A small image FSQ autoencoder, trained from scratch.
Model: 2.38M parameters, 64-pixel images, encoder norm batchnorm, encoder activation gelu, encoder depths [2, 5, 5], encoder widths [80, 128, 240], decoder norm groupnorm, decoder activation gelu, decoder widths [32, 64, 96, 128].
Training: 13400 steps, batches of 128.
Data: trained on photos of plants and fungi (iNaturalist), 45211 training examples, 37.9 epochs.
Rows from block 2 of the decoder, named by matrix and row number. Rows with one number belong to one channel. Each number is 500 + 40 x the weight over the matrix's rms, rounded and kept within 0 to 999. All counts start at 0. Numbers have three digits each.
# convs0: first 3x3 conv (decoder.decb.0.0.convs.0.weight, 96x96x3x3), inputs 80-89, a 3x3 kernel for each
# convs1: second 3x3 conv (decoder.decb.0.0.convs.1.weight, 96x96x3x3, transposed), outputs 80-89, a 3x3 kernel for each
convs0.30:576585497491492442467487482466522556504524523491537521509536508484485489444500511470466460422518428435442422578484511489521529464499543504484476476447505442423466506493438483491480453486528495537505532458450508478481472425480420410478495422481414476533421391564403506448
convs0.31:501508568521546569449435480495542510496615598444522529422475463445523480505482491475494496486496487433511462478452481483487462498568514474469490494520516454484545525525507510570539478506485459453458488522488472499512511519456465471526470514469474398441503505468519458509
convs0.32:505481492511488497498511511492507473520508516468533460476503512464491527503519515547492510451414520510476569506493508539517488511517490477496508500508517489501472438423510425322422498403457496498477502445450480513512410463470497554508510461510555496519535482527550500513
convs0.33:536497456508496418529489402506536549500489465510462458502427494506409450524470468547499516531472420456482431501585452552611406447513403438517496564571436537586504517514532476541463458574516458450453507502411522528475436464442487480453416430474467428457540472432524430516
convs0.34:480516491498526496496503504508493506452503518493452473483460459436431456497481489477490520540624428438471381504531529471478522484471434431505512487515463544528493526484443502554510485540478490468513504458529511513537510491448480424442481475508427502479475515503514485492
convs0.35:483513557456504580521529623528514522497527562558531573535478520500466476553517478495489494470406438511442427477531439447531491477567519485477450521499484558535524532515521521499496506507490484477509469428504472488540470537458506529435443485486495493482495454473562476503
convs0.36:491525483483501479503529486480505447468473428474500429438413497478462509480446494495484502552513545516506541515515515478404438495465473544435410513466456487481475499519516484528539521518494523526464519508478551529517566482467430397450439512520544422487520446485559466500
convs0.37:463506484486479465453404410498489483472502517549561578470420457441427454472436464463469508448491468490492491498479530519526562505559545475518500520521495514454437481507520515495476471469499454501510469570540458441426469541525590618522526485479515614526507491496532572534
convs0.38:492434457521548545449477454500525470467512455441557481494504514532525511522502478507537481517514493504504524513456494607548515499544545439491442456512506438478481463470448523565508504580495427468460504559542455495475481484418486481463543532481544457487496451449487499444
convs0.39:480456470478418484461418430477476480495532530648706502468480531439417424493493411451509477560490497584532537449483486526460455506628505440434481543512501488436434471462470519555530475460467484485534488432439432368455553510456527543439489474459454483474332469426415435481
convs0.40:487484452463520477512513456466470482516521484496498473497528530453547517443486531461445414500515476455441488480493448445561482441535447542478463496453480465463481475455470457473428495461429513508526524533552514507511422489474512585513463505497487518527509468507490503506
convs0.41:528461457543459462511487519501523505487483514503414504460423426502446418491448428436474452552587493463497487449511475464544503479466480483519545494506492459511492472489494472504495499518502432449426505579459481499472519493478460475504495490442489436478561538492486478472
convs0.42:506445483463467429476566458538502529540554533647726521512495571529535506536516507554515522596473504500492508511507511502446464525581561459475503548608488494572484536529535479549444480593464514494431471517486535465478465442512557537514493417496529507522539486505484443521
convs0.43:454454471475448490504536555456491505461596523472448409501497551431445527494448500481578516474556437523560513499577550420437485549501559519478531575569550547550589523571513467477467511494505463443471493479513504492537512508547466509545470500472463507450526586508457530482
convs0.44:475524466472534487496500474510502523452526471417548479529538506549512489542529515485529518507441408500439421470473522482417490464396364481537466421576542449511566512488559461455550525533564472513487465619493471548520559552515512412419498462477462411394462482399469478445
convs0.45:507481527507513558493525553487489518520519525474451504493494471453462462491482496445534494417589516450562486498478465552502546485466524560532533504532490509535481519522522475484493509458484486446529445458471482493497469492509438521504449482486459536416451550428455568407
convs0.46:439439396530484413486519478494502491544506548515463493485448468511457421516521471563563528594528492505561549556493480574548581440399475470487529488479528524538575522507490540525454503521486463428435503441496523506474486457506445414452548470425469486492500483485468432421
convs0.47:482433488485484515491456501447439449467499440492596462520474482490439443487509489441555378489658398381385411439524565448534661466485510439455471453587589529528509483487452463481561521467502522515488516556569542499511540583521520557528499494516547551504517564575475464436
convs0.48:445433479470415429474477458500529479553539477582539487513537511519478500521489442494509519604511470573584511500498466476461589492450517504511555489463459519482482540468498490481470479510520428432451419437396418425395510440466582546531489486463514527475555510509511550458
convs0.49:526477515519469522490471514466467466490479484514486493505528512486547535502563547459435476407420473464450537475474500511465477508550529472479509497497498459477457493496492484466439519492474488511536488482486534538534515474487459497505494508479506507476543473494525503491
convs0.50:520500450550569467468514476512440518527494501464473535455466530461459525438468530541460460580422436564479506474490551494503439503517510451537545473509534398471521504527469507547496478599521511567482487527516508518486508526486558542549529543487590398574456402466501359547
convs0.51:548485566476419483485459471543499473452464487420424425494496452472495446497506481464489506465437496473537534499515455496488499458496432488466453510480473484458480467503473521550482542503504468447489491433420552503482509533484483517445491482467434516457428489484447522510
convs0.52:501476467500498508509513536491506481504505513469452409495532540541565567564565560544573498581571537553567538577524524533474494523495509492452463461446425524459479438494528493524526481465452502504509452464473471482499517497508526514492511503481505519555545540561563537535
convs0.53:497551498476556465487519490530523553529493521461443509486508455511524462475488438412538450360502461425456480499500499533489490490519489477478475469534497535512489465507488502521551503506475514457475537545582547515553506531491482487499518514542512490514495543450465452496
convs0.54:477466466457499497456458502476523501424484486544547584492477536499531533525496549429529454567591519469489511458443421519579518394412455492536456476539475461551483502531459524478480508520456529435516508483522518440468428513542437439450465538507488497482405596424461567458
convs0.55:463454510427466492511466501528454493458468479539458493491511494468578475442531450494479471478534472520457466518519486511481488472502480545460480505405491510484516432461425343393434368408446504441511468459514495476495458495484506575470529493500543539525534455535491511543
convs0.56:416552498474581588479542533503483520550466557547494508481504481490438456472474481481489519368486528420504560476454491471517550457444451506511500505571532510505478502430478551513550475435523448498468544522506513466442594476550445490495563478479524486494497338549448403508
convs0.57:570544577499528566447483548414482448387513487432534485486485494484475462448485452561514429536609519461488500507460490547543582498527550545574531491522591436473522532581517513557500491489473492529480480601544449489522476480462496456454506519464565597476554592476525491449
convs0.58:566590550507528537485520539506521474490515498508606495514536555439502510476527510538554534611456517575443505455516514406460492424399415555536548493510500462472479520509495449492527489538560533538494488463501477479510477453479484420481438464486543526544485529515459505500
convs0.59:507510498561524510460477452525549489508549493450528500530525482543541530545586564532527526537585550524617536492542544456407392523464503518564535476559551469547474532501511490545506455475482468490429532569476490475428443440447455531454483418471476496439482462545450583475
convs0.60:498511523504499545549485483470488498459481519575488483531508512467416442531515501491505434393523434494531443524516539421393432506526490511509540530579580437434492515572535498495542471581580456470482463477450459460489372447448649555512428463500516481429541502517494502457
convs0.61:517519540500534506524552525406516420390562429437587465483502551568489513593490569462530468433455468447448486494476470454543458454494538475501445484492459502631521494493504485523533519478524554411541555456469512462408436547429476509484450485453431463469375540441418582506
convs0.62:672738597577566491441407390515523497534485467461444443463496495558534537591560581576561505554466493480425453506439428493369401503449464437407468472499597489594565503547520517531516532517520523523478446493471459504473481527510514486489542526508496485500498529527484534499
convs0.63:433484493436491494420495515471446432449419431431426460539528515513515485480496474493498531428521564474516573484502528517524522549524501560538463519612456551573488477517455436533431457563457434493453547558482528516494532494518457442501552522542508477499420484442583516475
convs1.30:513504482549516505505469450502501524435524509463496514548520502532452506524472466509536508476528499486570530469482514470480492502494465570582588577559537524523505528499537516484528545541549516538520549540530482522499528511542533502536494490494515552554484548558486503538
convs1.31:455472473399389442446445454486513555440450481522508521521524553493489478463473537504494487485531533470489471494482491431449472527528538479488499482489470465473484514504468460451453460446436457446484429464472516548519516535511520487457514492498565520440575525438511517489
convs1.32:513492544438469524516515565470495462431507436485543482523580562499539525439511512459498513445438493479499505534595525534508554499464560482485508535528534504495548528495519536473473540482522519522516448466478502456511534481508458468523413531552595477503614485499478397468
convs1.33:454432524453432539491482533563516524579501547454477491566479492512525470576479509484561538435537583466497567509497450530496461503498444507462449586452457609521491491522538531514501536555589485558546480540550535526487582583547562542505599520547513562479486556524493532496
convs1.34:512487496513482506515488486519491530503512499537450454477435507465446515466457496517529555532496551528470468434446502503511493530545486446437470573606525535565549482504495471496497524516494542541501532496491503538544558513501505469505459494527545552415522405301508447425
convs1.35:554538562537496532510472516463462460458452508463461494495465487495531515516502480589556556620554588551517546458435496491509525484472497536486476555504526558524536517528503464487476476479481476500510511518501502516497492521488479473484469443466504562508518543516519513506
convs1.36:592567500571575518553542520530582557549629558527532531523573504520594537484591560462459482534510488538535491485478461518493441467489449524548520512536463533521469505502487487535545453483487512513470514528447503451423473450487505478480532470469485504476480488454508526491
convs1.37:589594541549549538520525542517468503555551578558551542547562555583588563547551543548572522582673536525541536390432438413475464461485515530516523516483473571556536508533522473481469503477453586596576497493527494490541462432441456449473463444494532489484519509479508484477
convs1.38:527564522500519501499524507566541551524540543544520532491502473466508418525559492500548537553596566502522515474500563465496470493512551531556524469514481478543488485486488451490501489497460509505500525548510482511524477476418535511488513479533523513497557539474542546481
convs1.39:378412381431479429495510489520333361477459400501462483508498549491523471471470520523510444499408458491538574390435487549585563521642461507467443529418486498506488594519541530521529556551564453469419464488440499528516584603552535524462506522520477578428515531499480516454
convs1.40:530527510587578512533521509497450504510438474563530525476470538485473508535513519521581509514508593527517548473468531443458467500475476543593592524481568507470478508459468483530476465441481493492537472506546493487493478501458505515533488455489494517516502570506474476514
convs1.41:566557476538507425537502492521573544508561491523500541559583553534559467565622518577548582562527571547551563496470508471462539518503557533519511556527513496515496452507511480595508509557497494417489526452492496473537475483501494524496510515505514531494542598481485580501
convs1.42:502468473518483446517481493390369305442458449507524561494439424460561462462487491465482479476490447483487500429471487545556560534572502524419499475375483517511470444463513475513533486468509561565542499494462554563520542504502542521479512480498553514488496486540486508507
convs1.43:502513528481538547585587560506476572396414466517478501514548533469521521447536509561518528514507518490486462483476509464519494470460513439489444436451474456462481444476480478467496471464509503480476501470503502515508497501491472480525503492511473458468489465478515485509
convs1.44:585562482591558519513468511463491482498502475481507488487449476549516496574466531558561523568547495510491484509464491482445487492488470476476542499485496504464446470538488429528486482546477503475524505409428502451498524535536519535488555524471495468489503464451515528530
convs1.45:491517520475504586447500542516554488453498471495491509559502586565536579590509556495525509495465534488477534448503516450526493470475501501535465476526458456500445514523469499549468454532425514517560499574573475498498505520494522475555490527544526503445531525405493538484
convs1.46:526489519532508504571548535550549539536531510494464523496501479533561514541577556501512516487488510502479520567522544455465474489532532462505456460566493482475493469484487466498461518519470533501492513524507523544524495523487494539502505499482528492472517524470502509498
convs1.47:448445453483529499476543488494531522540586482521549535523547513541513472545501438570550540568472527576506486555624480408474554423474475366397484511420493562497481476481507480583550512520524496528485495396416491436503503543512411357515479468475564547503518468491509482476
convs1.48:436420434495463471500487498534457410519467465514470499479560513527472516463521516480489488525504444479515503400531504405522564549557551516552501501585512487529497555503555569569572503537522514501499448446488486495480507498562512441439532475473565497462475586454489520472
convs1.49:526522498539522522518490474511481501529489530590533527459444492498463534482530496527516501514497499488508482464458438464472483444481527503507533433450470481459471547526509517517508453519540484521512484519475468477495509467505461450498505489522510513459486497504483489478
convs1.50:568469468605473459566508486447484529510475512558572521552558532466580480561568538512490452526496445500506466537539565457550553483512543489534545423531575490507570515427449462446490523455483464528545474527519444482481451450465522498490492493491497589552522577520534510483
convs1.51:563566544587597585514527516499572527495568515475510482563506552550526536583536590449483484452501546497507489570537526548524480528549508524558527503564512503542506499462471489473478526514512558539498575614549531541527480526473486491488450454502466484510480515529512534541
convs1.52:433519454490564492455509457531544535485473515515531569509488507519492506501485513558517518557521530538503507481480435500498454513524485509488491541552512509516474522535507535525532513503526481456452495512495468475503528498464494498495491478518472471464513506479480479456
convs1.53:448451468492464490553461503478534498536482517487494469605526544540518483576510535498569557449518534489490538534529444518465518569533565520507493465459487532513494540536504489512515472485507472477517361475477478505527504493502473487475502497508506599540565553483515529468
convs1.54:440383516478493554468479571485487465553510512459473465519341557469440488642426563537498495405365393499479534490469582538557475576425586513569457501500514532484543522551479543508477592610543520485552436470497585464530512528500533583628456453469452442488523453504508487475
convs1.55:506463514516435472557483548488479476429452447480494499504530500561584532516507547530519465514475462471464469500588533528486531535458503492496533541499513517510524422424499449364438508423431508493496477442438511450482505481472520487439470505483512520492526562548521526525
convs1.56:432436468489499561469493530530509491527530451511460455549590494572449560489579436450505580423479551508506502521518442462496492488516473589495521563414497580474512550536515498503501532485533531555511512479483495544494505551530528460446466485484484519531490481529494498521
convs1.57:421440479457464478479476461518487547504510545502486480547524550483436460543506509489544490450501481464449439509511532472460520523517538482501546479449486470474459509455519508484502534493494486468533473407492501490490562541470573515491556540512534449488496437415448435405
convs1.58:551635585507552563499473503459426484453484518488516529463504497495526514542498508487476485478454434455448440515505503490540518479512514517543556483568534478486489469488517435431446477486501532481482552546514466427450477496479512560568504493497484518495492486477525500500
convs1.59:578587544530528496548550559539430479432486483552574572443519485572460538475546466450452489456492492478488492574571570525518538524478487525505517447427471438419479486482450519559470453479483494483494547481455524557503560581563525505577470539539537476507503511554506468535
convs1.60:536529464492458476491501524484420408505507477567564587502485492517538519506524534527566518494552529456542515472487530556573521526559578471504491407470469438491483467462484474502504458431433538501558490478523487484540535532519520509460494511525562558499477506495502545465
convs1.61:487443515497465494481450471526508492533519524536511516590439470438438423502514570505515542488486541513593507459494505516524449583464508445452479499458546526476553515489448529565568477502460528512517483447493479409512574552567508428488468590512456522446473468513537421566
convs1.62:541558487538528462449432415501483498475495498475483502511460465494478480581546539545558508531531478476493476503531487510532493503514495478463528435446531539556585399435480436507533488548513497529545532548572513521510550545522510488502488469490472516498523535479516525481
convs1.63:509558575534546555519532526521530519556545507514490503482493492501468459493515480433488507434525503469500481501479442493457487438452464470442442508468457518488475528476538562496558535526531521461490541496480581525505495487499467504506502512501532471477497486515466500508