python train.py --encoder_activation="gelu" --encoder_depths=[2, 5, 5] --encoder_stem="single" --latent_channels=4 --decoder_norm="groupnorm" --decoder_widths=[32, 64, 96, 128] --decoder_blocks_per_level=2 --decoder_block="basic" --momentum=0.95 --grad_clip=3.0
Rows from block 1 of the decoder, named by matrix and row number. Rows with one number belong to one channel. Each number is 500 + 50 x the weight over its row's rms, rounded and kept within 0 to 999. All counts start at 0. Numbers have three digits each.
# convs0: first 3x3 conv (decoder.mid.1.convs.0.weight, 128x128x3x3), inputs 16-31, a 3x3 kernel for each
# convs1: second 3x3 conv (decoder.mid.1.convs.1.weight, 128x128x3x3, transposed), outputs 16-31, a 3x3 kernel for each
convs0.66:481383492417372464321355429443431503432490453502480438511523495512356469483516517513519514502489528527577545467488530390449436439396485489485451487514464472450420463522456506486510518448537541495517549620493460472469506569535488494532422480442493470460500357397516502489460368388470490375458517464494439436423477438471482451511524535484512539487545529514475511480337492489483495485492488478439453463550573469454478503506391444475448
convs1.66:476532399469563442417532462569470485478470526487502474474446504400609452538490525393399481471585422425473396506553531549540538511515541523511572423460444465518408482507524489468513505501536510425424570389531493523513580537478423608617479517584585643537520453489547527539519534511507491519479455514490481470458432579519609509507602524502620479464430498515526446582453490568520420527478497499630515525536524459578491547531516495472536
convs0.67:332135248484513307477563439563518528552558522562507525565572529548507532476532507475454499487494537495498489461533456516602500559612490459535469452546543476542500496512516512507498541591498508544510518534566512476555448412531515428521543510526455385415469514582526492499436534487494452484491418477544523571506492498482481467589573539529371525591492602531481497630624544544557528472485457455454441450461427501532507489473443472539513
convs1.67:552439470649481449540625608422464371469586448464516454560455478578512484500469476463440469400350501566491497584391485524394443555544516545535503499440566492437609503427420511479470469560492453484513492406496561448507497489606592549470447464430448375357483563545473528471517447531522553517576525513502553528508540487410450414498468413515597520527612500487524509481557465504496469550499456509454399590520533446433452496474480519489452
convs0.68:555526553520495559562541560416426470452584496478563432520495509481490515498493442485503475472531474423489483469503508462440503436466484483465481480519493484490478488519511433383516495468480418478465573622498443510421481490489580675558492468483508510469456206477503509526517529565561538500501585534570562531526510553525524545595593575582637522545613562490469465437469442436406494478424502441537546450453536522441526545534465428459505
convs1.68:453450460460402525471496454548505539514567492451467474495469410516489547453446456559547482523492380563567538463490437492568558429546508563456464461426497472465515520497470475455420529456507472527535480401482463490439455482529448380415481478541540502548506401518474489549426470557442395504497496470472624494595614523519480429537450371515412416583516520457496464544557535489572450569631572490482554528465510464462435473529469567478532
convs0.69:477489480529509431522534459397460495459516493473490423496557511478629522459507561514530455534528507508529501502504489472503480510472429505540477511578470511472452529457509508457466551463500515479436513505565474521450404401442482614484527462527450520516532525508576527486470547530522660620486560504559522498487484465512481484477576599478554577501494485497470541519460478517497481516508502545280545479524476523508515536433481541510502
convs1.69:566485453472476540471517474494605532514492555475568514454461461430470365481538548483433453511472509519498451492528553493501473530546491437500490487537378533555457473471438539419402493505458501482459520588412486487464449455469466453469514567508528567528535443515464477483517450449434458413439478482554569552544362504544430440468549537489508544591514549482425490517494468494556485517523471438562557458508555415498479427520415437448416
convs0.70:583612529516545504515498480430504453554509473572546501524482466552449503543514547503547561532606583513559537441450528518554479476571487556536509586581533495530509424401449510450433607521528474485566467513548458425458413487413524554490391406381471559484520512490447454443464413436403349436407431482482508530467408497485466554384406551423435529425402561427411414576567477487536449457526472464531417470481473517495491439462535498466552
convs1.70:578625597423479460525539457512481467481510484482470474499427498573481540555546508446428554555467509441529521495522430551511530531515503511608540536573551369543566529610623482579499535611554458498487514514458392470501531440453468516553423455487484416551413396488501571579490471532579530437504549491451437481545499445517456424466456431538434358493466577501506528499474443533549535459387470493442520448462398468604567502493441460554513
convs0.71:536633494537572517489462486508541471569630514452511447547526523501500509549488458510498503506506496491447521385450409443566433486487511460492533502488536503461513476488519510572552554583606482522563432424518503420473565466472497471485473520476457497528463387578518480487467497521549513537422475524508491487458473453425526482483401387477405412467490491533604524436536535484505507440504494375517475462487449462549522515486496469465423
convs1.71:476561461472546555521423453443402524469492527494525491499386502476516539492560518489450440514497454497562480569504504539497437537583594494490500482492448547549501437403426462493485523469563495420537471509487506517538440572536520493507496491479499502461524400506491488575441492476411412415464447559492475484534399548553482490533504603570565507489415476592467533510464486503483463448424514428422511477479531413465488503578560488527617
convs0.72:521523492543595501493533486570514531513505515515486525476426485453478432462413412478524488503558526484526511360467377437459405490496468530492464517536499481480462444522501473540507540565499530524490490524564444527455523532508499485530523515486609656484592654490598664474425337435492438482384494492504492442455458446497492499435408443460454481464501567542535500556600561480531536486514533436465426510449491535533590550491549550468517
convs1.72:557513547513499514492539624450491441535531448390434374515550479541594504454542532477501447612561523545467464500521524500484444494484570493510549571530502525517521474398502528469572486403537493533513514569540532556518462520547499494540504561475536511552506484503585505501487531621541534561510458473450453378426582509403470459563485577598537538565497564541553541454519470434469497516478480511512464528455495507534507430466480470494494
convs0.73:475489464465563469455520523507446455447444485460481509531466500491355539504435466515573529484527558499476498562495505490441501451511500483552491569690505467520512521464508538449422505488488537538521496477439550509547502468520500429489442401459492565509393667572445500498539393505545464536555527562530471552495622503513492474515524401523550415540499489457487434559413477441497479485423441451339314538482484462531457425543517510473455
convs1.73:456438490568463442479505505442544476508478454505578535454491426425500494430433505436513495557382547442415443508435507454364509532438496486447484533629542485467452497463569468437466519483567449535427527571491508538453552597541550502581544588504522545479376403514472505571546561506444504403499492496480554454428511536572507545493567529359518551433500476518476536493413469501534509430509439382463518490443527478473495510567501458578530
convs0.74:542544480492522526454455517438443412476547484472519506533476513506483495551483445600506521582535552638631619480513476390373434402423419463497553495475462497433493508448458501571531539523528443412439508439468456549492466452519532451523505487436550495528557538506556520535407512464485499507442496453434443487466458493512514473514461524500479473528560577497476529568547510491498521494611507394737562455560506514465449514659540469389533
convs1.74:524512565506534421512472519513483519481492473483469516515505430518446444482490405461471455548496433476453453587609664511520572563543625537497539493493606447408473420444408480438526475427433551557506497544540513484568498557516414525498551515528567521518489469456546479394522589608471562533477526474465453495501516438512567547557448535579460510527511515450431442435373429563449512535439464474400486536454462499471578470424611471481460
convs0.75:599564524616596444556537379438454421515502518526477523522470556558549585551513467422458477404557560413517519511485441525615464412486400398414435538571454538569492451556501442496475516476442512615506603599499492502447562562565546551575486507492524577538521512485501531486495577462597595590474574521456463418483495503466450538431484478482567514414433409545528582472482545516500515477464524430387441482485544528520497478447481508494478
convs1.75:518497497462489459486513497474519551513611501520481546466514476512523588465488455554523524483446557502484484521487559434497444501466510517481473472508545518463588562497612576500636432462565419506453466530456488519487506594555553488532483432459495477452568506550446446476496540489468526472580441402512553574562530647475442532413456486507517493443445465486532408452536473489505524590525533552491621564508490593527579519487493499511517
convs0.76:498514488568517506509512523524472474547535449508492417478465476495416459539473431464601558469575556470522473467530437479466423454499450393434379504530466475522543584531564547535577490447480530572495486442524495442480438471497498499535475499475470477471459478492493492526518437508517347474589468505539461470463436463492468487571548533552429402571494468509521472534508549535547573553506512510566556569569497516571469503557504471522495
convs1.76:494499546473469515532497542585556471495451463517478456528525459481403472412476552538559442478540524464438494532468583552593526553425505531502542524387500552520549503488525492508461382479382491487554462470473453408458526580555534453575526426548487487527591576535472556517524520500538583565535390526532529495460516590470447509611564495521528584484468548456487462446612526508587562529453448514587495484530544481510579512483448518494472
convs0.77:446544503473534520534552505565544505524521543467466505527437489485335493515451539448505487507522525540541495410493461437513539526594555431463453433467439522515466519456440490536531550483499449496468434430451436324441477441485567532526482528509443496501510538488554607589470557460421528454513439531434442491424472481493446447463447521446499536406372450548542535541618691542604568566559469505523438516406437495536490558604562474582540
convs1.77:554501479509499538476480602480528477489488468514406402420495430453544489504564549547602506554594536526573519472411448478410472462393496531456472573553510555600585401510485458591522566633519484542552496515636573479591515366495498444477447547591380451567429457543538536515482475562513418540481423511484493481454473523404449589545486520529510446590574484561484522446465473481468453499528598498513490508484512568486472522466483502448461
convs0.78:461474541433494534448427464493549532507490402516491470442464444468454361430431438628655559591575518520533565430497551524552496468510579449466498410468519480507485497553534428530482460423531460518515535536459448436435504510429495512523510507537523563582552604588479463486458390504423457480495419516465367410453403462478485481484402421516489480418528490450525543465483417567552499551524511569590520615515575448553504466622490547511545
convs1.78:484591501544443512448404432409435448570401451392515454512566562527458514470483507451509549486429471441447483427515544477552511528599549521442438509486578478495566486546572480476538463410490464458482471583525520426495510491517595499458633521496496537523461571502502465489517603588518449620480517479640472535522537598490526524584546512673572478509526547459497445509416467519526506544507502544426559650552586436450474404446529462433430
convs0.79:514585555484558591553582585418480463553509451515529435491471486503472473514489490584568523488514509510489497516492511505518517511561567514499488541493538549530510456477442497508521514509510406374413502431476572571604472434477435508489462417487544521575487578537500489459512431459535584524459401469455503518486533545481453487453463471425473457384425458522487541419441452448444475473439471450493458456475437509494521470387479466414505
convs1.79:488470473432552488461467450582656531568454645503573579473594497534576514546494572516458586482601505455531535462522489566543571558564535505553463469509506497518464446540560522551504493475492567530518558584453453532507464474414465595651492486451471422561648499443567444561535482485578545538445503477488494481440401402540528478546472508410429485445516433533470504499505533464603497589492517468445455513470540486526572482491486465541510
convs0.80:503462499479540495502520502507455491479477521474533530516500504567571501519515525494525519505471496494496508509497512532486534484540494520474472502472488489530539466499498506414463503476488523505510527162456511510498513486543533480510531462462473463487493540548483479485510402446496485447515460470507487530490404501498485478486473485502471480537520535491477496558484437437512466508481489529419513524497493504518480436656487503460467
convs1.80:551511512527542528495491489498487488582371455522517478485453477543452499524573482475552565506282490534530478567427457498549450577409466499511518524451540482541466469464554471619513508457486505509539513326553560527494483564546540410554533535553457477509458483456502527530497570497526533450605546439441460471491558516556510561454512474515546492493479512510525546477494542521440502478493512525616532525480466508510574504446501508423511
convs0.81:495518510456471508439494551540534472479430406507458452493526537478446436523563534532486502536435399473480501500445470484431404549482501593566587471462472531518468539438469470444463478517489499450528514484507515529527513515483570542499470539489539481491624575563556531527414470482409569451410389408471490447472465503437521487538475432519454366455401431480479507578518528481537478430468500435489483457447475421475457436515425455379497
convs1.81:469501450550473513535424487486519554623489516595490494569486472491538462462544483530489495567481510507513520428454477538581528471503482464410459475496521459522493512489565529513504551486440525490460601507534611528483514443507512502457527399545494481455509390460502399546480506488444451515486556582530417531481470526485484478637529520603549422552628516523430544468333540482440536458490537562487629440475542463552497456476480562490531
convs0.82:487535516492538531546485462573548572560515551477419482537521511515430554559486550453481562452506548497522537492475440408452452549514496474467423603589544585496533483423537509573527493537534507565465411509572505522457461478483465450514479428509495542532478466454472406491530486443547575524520455514506474438489496465527479465340455531339450502429531507513435479474510465493530459522524576554616475601453494531544508443458526353404515
convs1.82:555492480447401523486438482445540453483407530542515434520514505417522560524535489459516515399518455468513595524535485590555605512448486433431465548494456621533493483467549532561502524588461503474566563363531568449531470547527518432510500468464499503524566479490562472598425492528356414468498507531539507504493500563540486542464578542502560522438504462509479440547454555534493482530512477554605558375459504479537579540468454506462495
convs0.83:492470509526565536502484489516513510504447531492483469499474484465406502524511499503511508499514531467494473501474508485430464492509482500496503506483532451512477537573505515502534499506497546535541553451475549513572539531522504502510492521545528532513512296506510505539491484465423583467486524471527536540554557565511534526449505445523569501515492509480502521499474509572531560456425471494601476492486431484476527454354484476481475
convs1.83:509545464465447527496457541495547463509400536557517508453473583480547568559517496478441518411422606524484537486516537518508458485409509472524528515628502471436418508424468545570481507458488487486480536439424471513512482478537462451646458497502458514508600662478517452507523509451513484484553534516527517563386418526462468517473568591537553497518420460541468436539461561508508504415523509508495512436590513514442527604506450525578470
convs0.84:432460490491495555519491461528491515520526484465454468460530520463491546478491486540496532585531483526487497452537493467469507458562475472523528444399451463441462445569501521509539501508453501465480507529472504420445508543531558617494476481479503507449460481441433506489427547493408444463401422447433513484481511466425452432548524550566533532585532534484513509445425473481472491372404459437447492402384439499517509520506482497562463
convs1.84:523539563486584506459521447545424456498478442510470528461465401538628441477515518519545536582533497549537531548492489533525520545540543604544470548442511506499586492478467451454464486476493475478475398567456478463513470445489492505456465557492509525454476508451561473476505504494483443544475483487377475506505519554453512452516457473505444420491422542523512524488450457455501427487562496519609532563470499449467470469515540594585518
convs0.85:493493482473500522489495489501495459552559521553514510520515552440525530477435488601553547596591559540575545535482477514481526479443471533600548497517483479488489494534525565573525468491517486445459445259460474381497452481513459458435501532458476532463480565480552519469479580525439616500473513459495503522486478485471468474451454487465522491411404408483587487490524559500530549475480505424336438481495497500485470582487445547495510
convs1.85:536576541551508475521546506493485476553441436523439386597572543589511513548511478503401429480404446547507546444514553466548466497463506456475525537388390424446507485537546451461486489531505541630491611489536515523486483397536487436529524436564514559515515479490516467538483534506528624464512456458503542550496543539510536513540446537624617468477547578581496523451480617451378518436451524555534519472450517502494442429425426511448436
convs0.86:495483560419419596448493552538481496475426462461451479489473471495440582464482454456490524511458582538522513501459523464403517487484479529450484510419531518521511453559510507554484532463490548498519528544454509488444503507507505519552470483432535407534483389485484505509464517484421611421501547468516528470554458442511515514453439477446448516481437498476468468513404520474444510514555538494479501507528542470504507396533459471501460
convs1.86:513455413448386542528545599528576426515639435474540462518482441384697607460445480591514479450514434500455522469455534543595544500470451510498412536467476516577428515556520543588474462407480460505514503370483410487435480457463425475420516439488556590531525573501532534474424478472348560439505506502512486432531423497574470445559457487470490510499413469498536469517506619495530474502454540554634476509473460472506552550403524509537469
convs0.87:499513568498474533498499516476484518476496466490437480541487480542501520464488509475512550472503509560560544528441476509417548571532579493497417487551470438493489457421513501509560467445511491463518461434431458492466542436512490488498463469473502534482556459573488506554493484504611165607505463437467523491489581498449489488497545427504433427507547537544554492517503597519510533506426526549689445486514479515502494422200506478371417
convs1.87:452506498440492583518513565491521512549524557541560439524499457431560522510508446447466477487577407484594463429543486503566497544499523504469495583369440490499405407598549497586486516482418477511524635404527490487537547458543488519593558476494447485581463488378567468465591512564512502519525519533463490477479421584518442500480528555589484511587498550520397478501478582462459530495547520523564464440544502468522477492436503482490520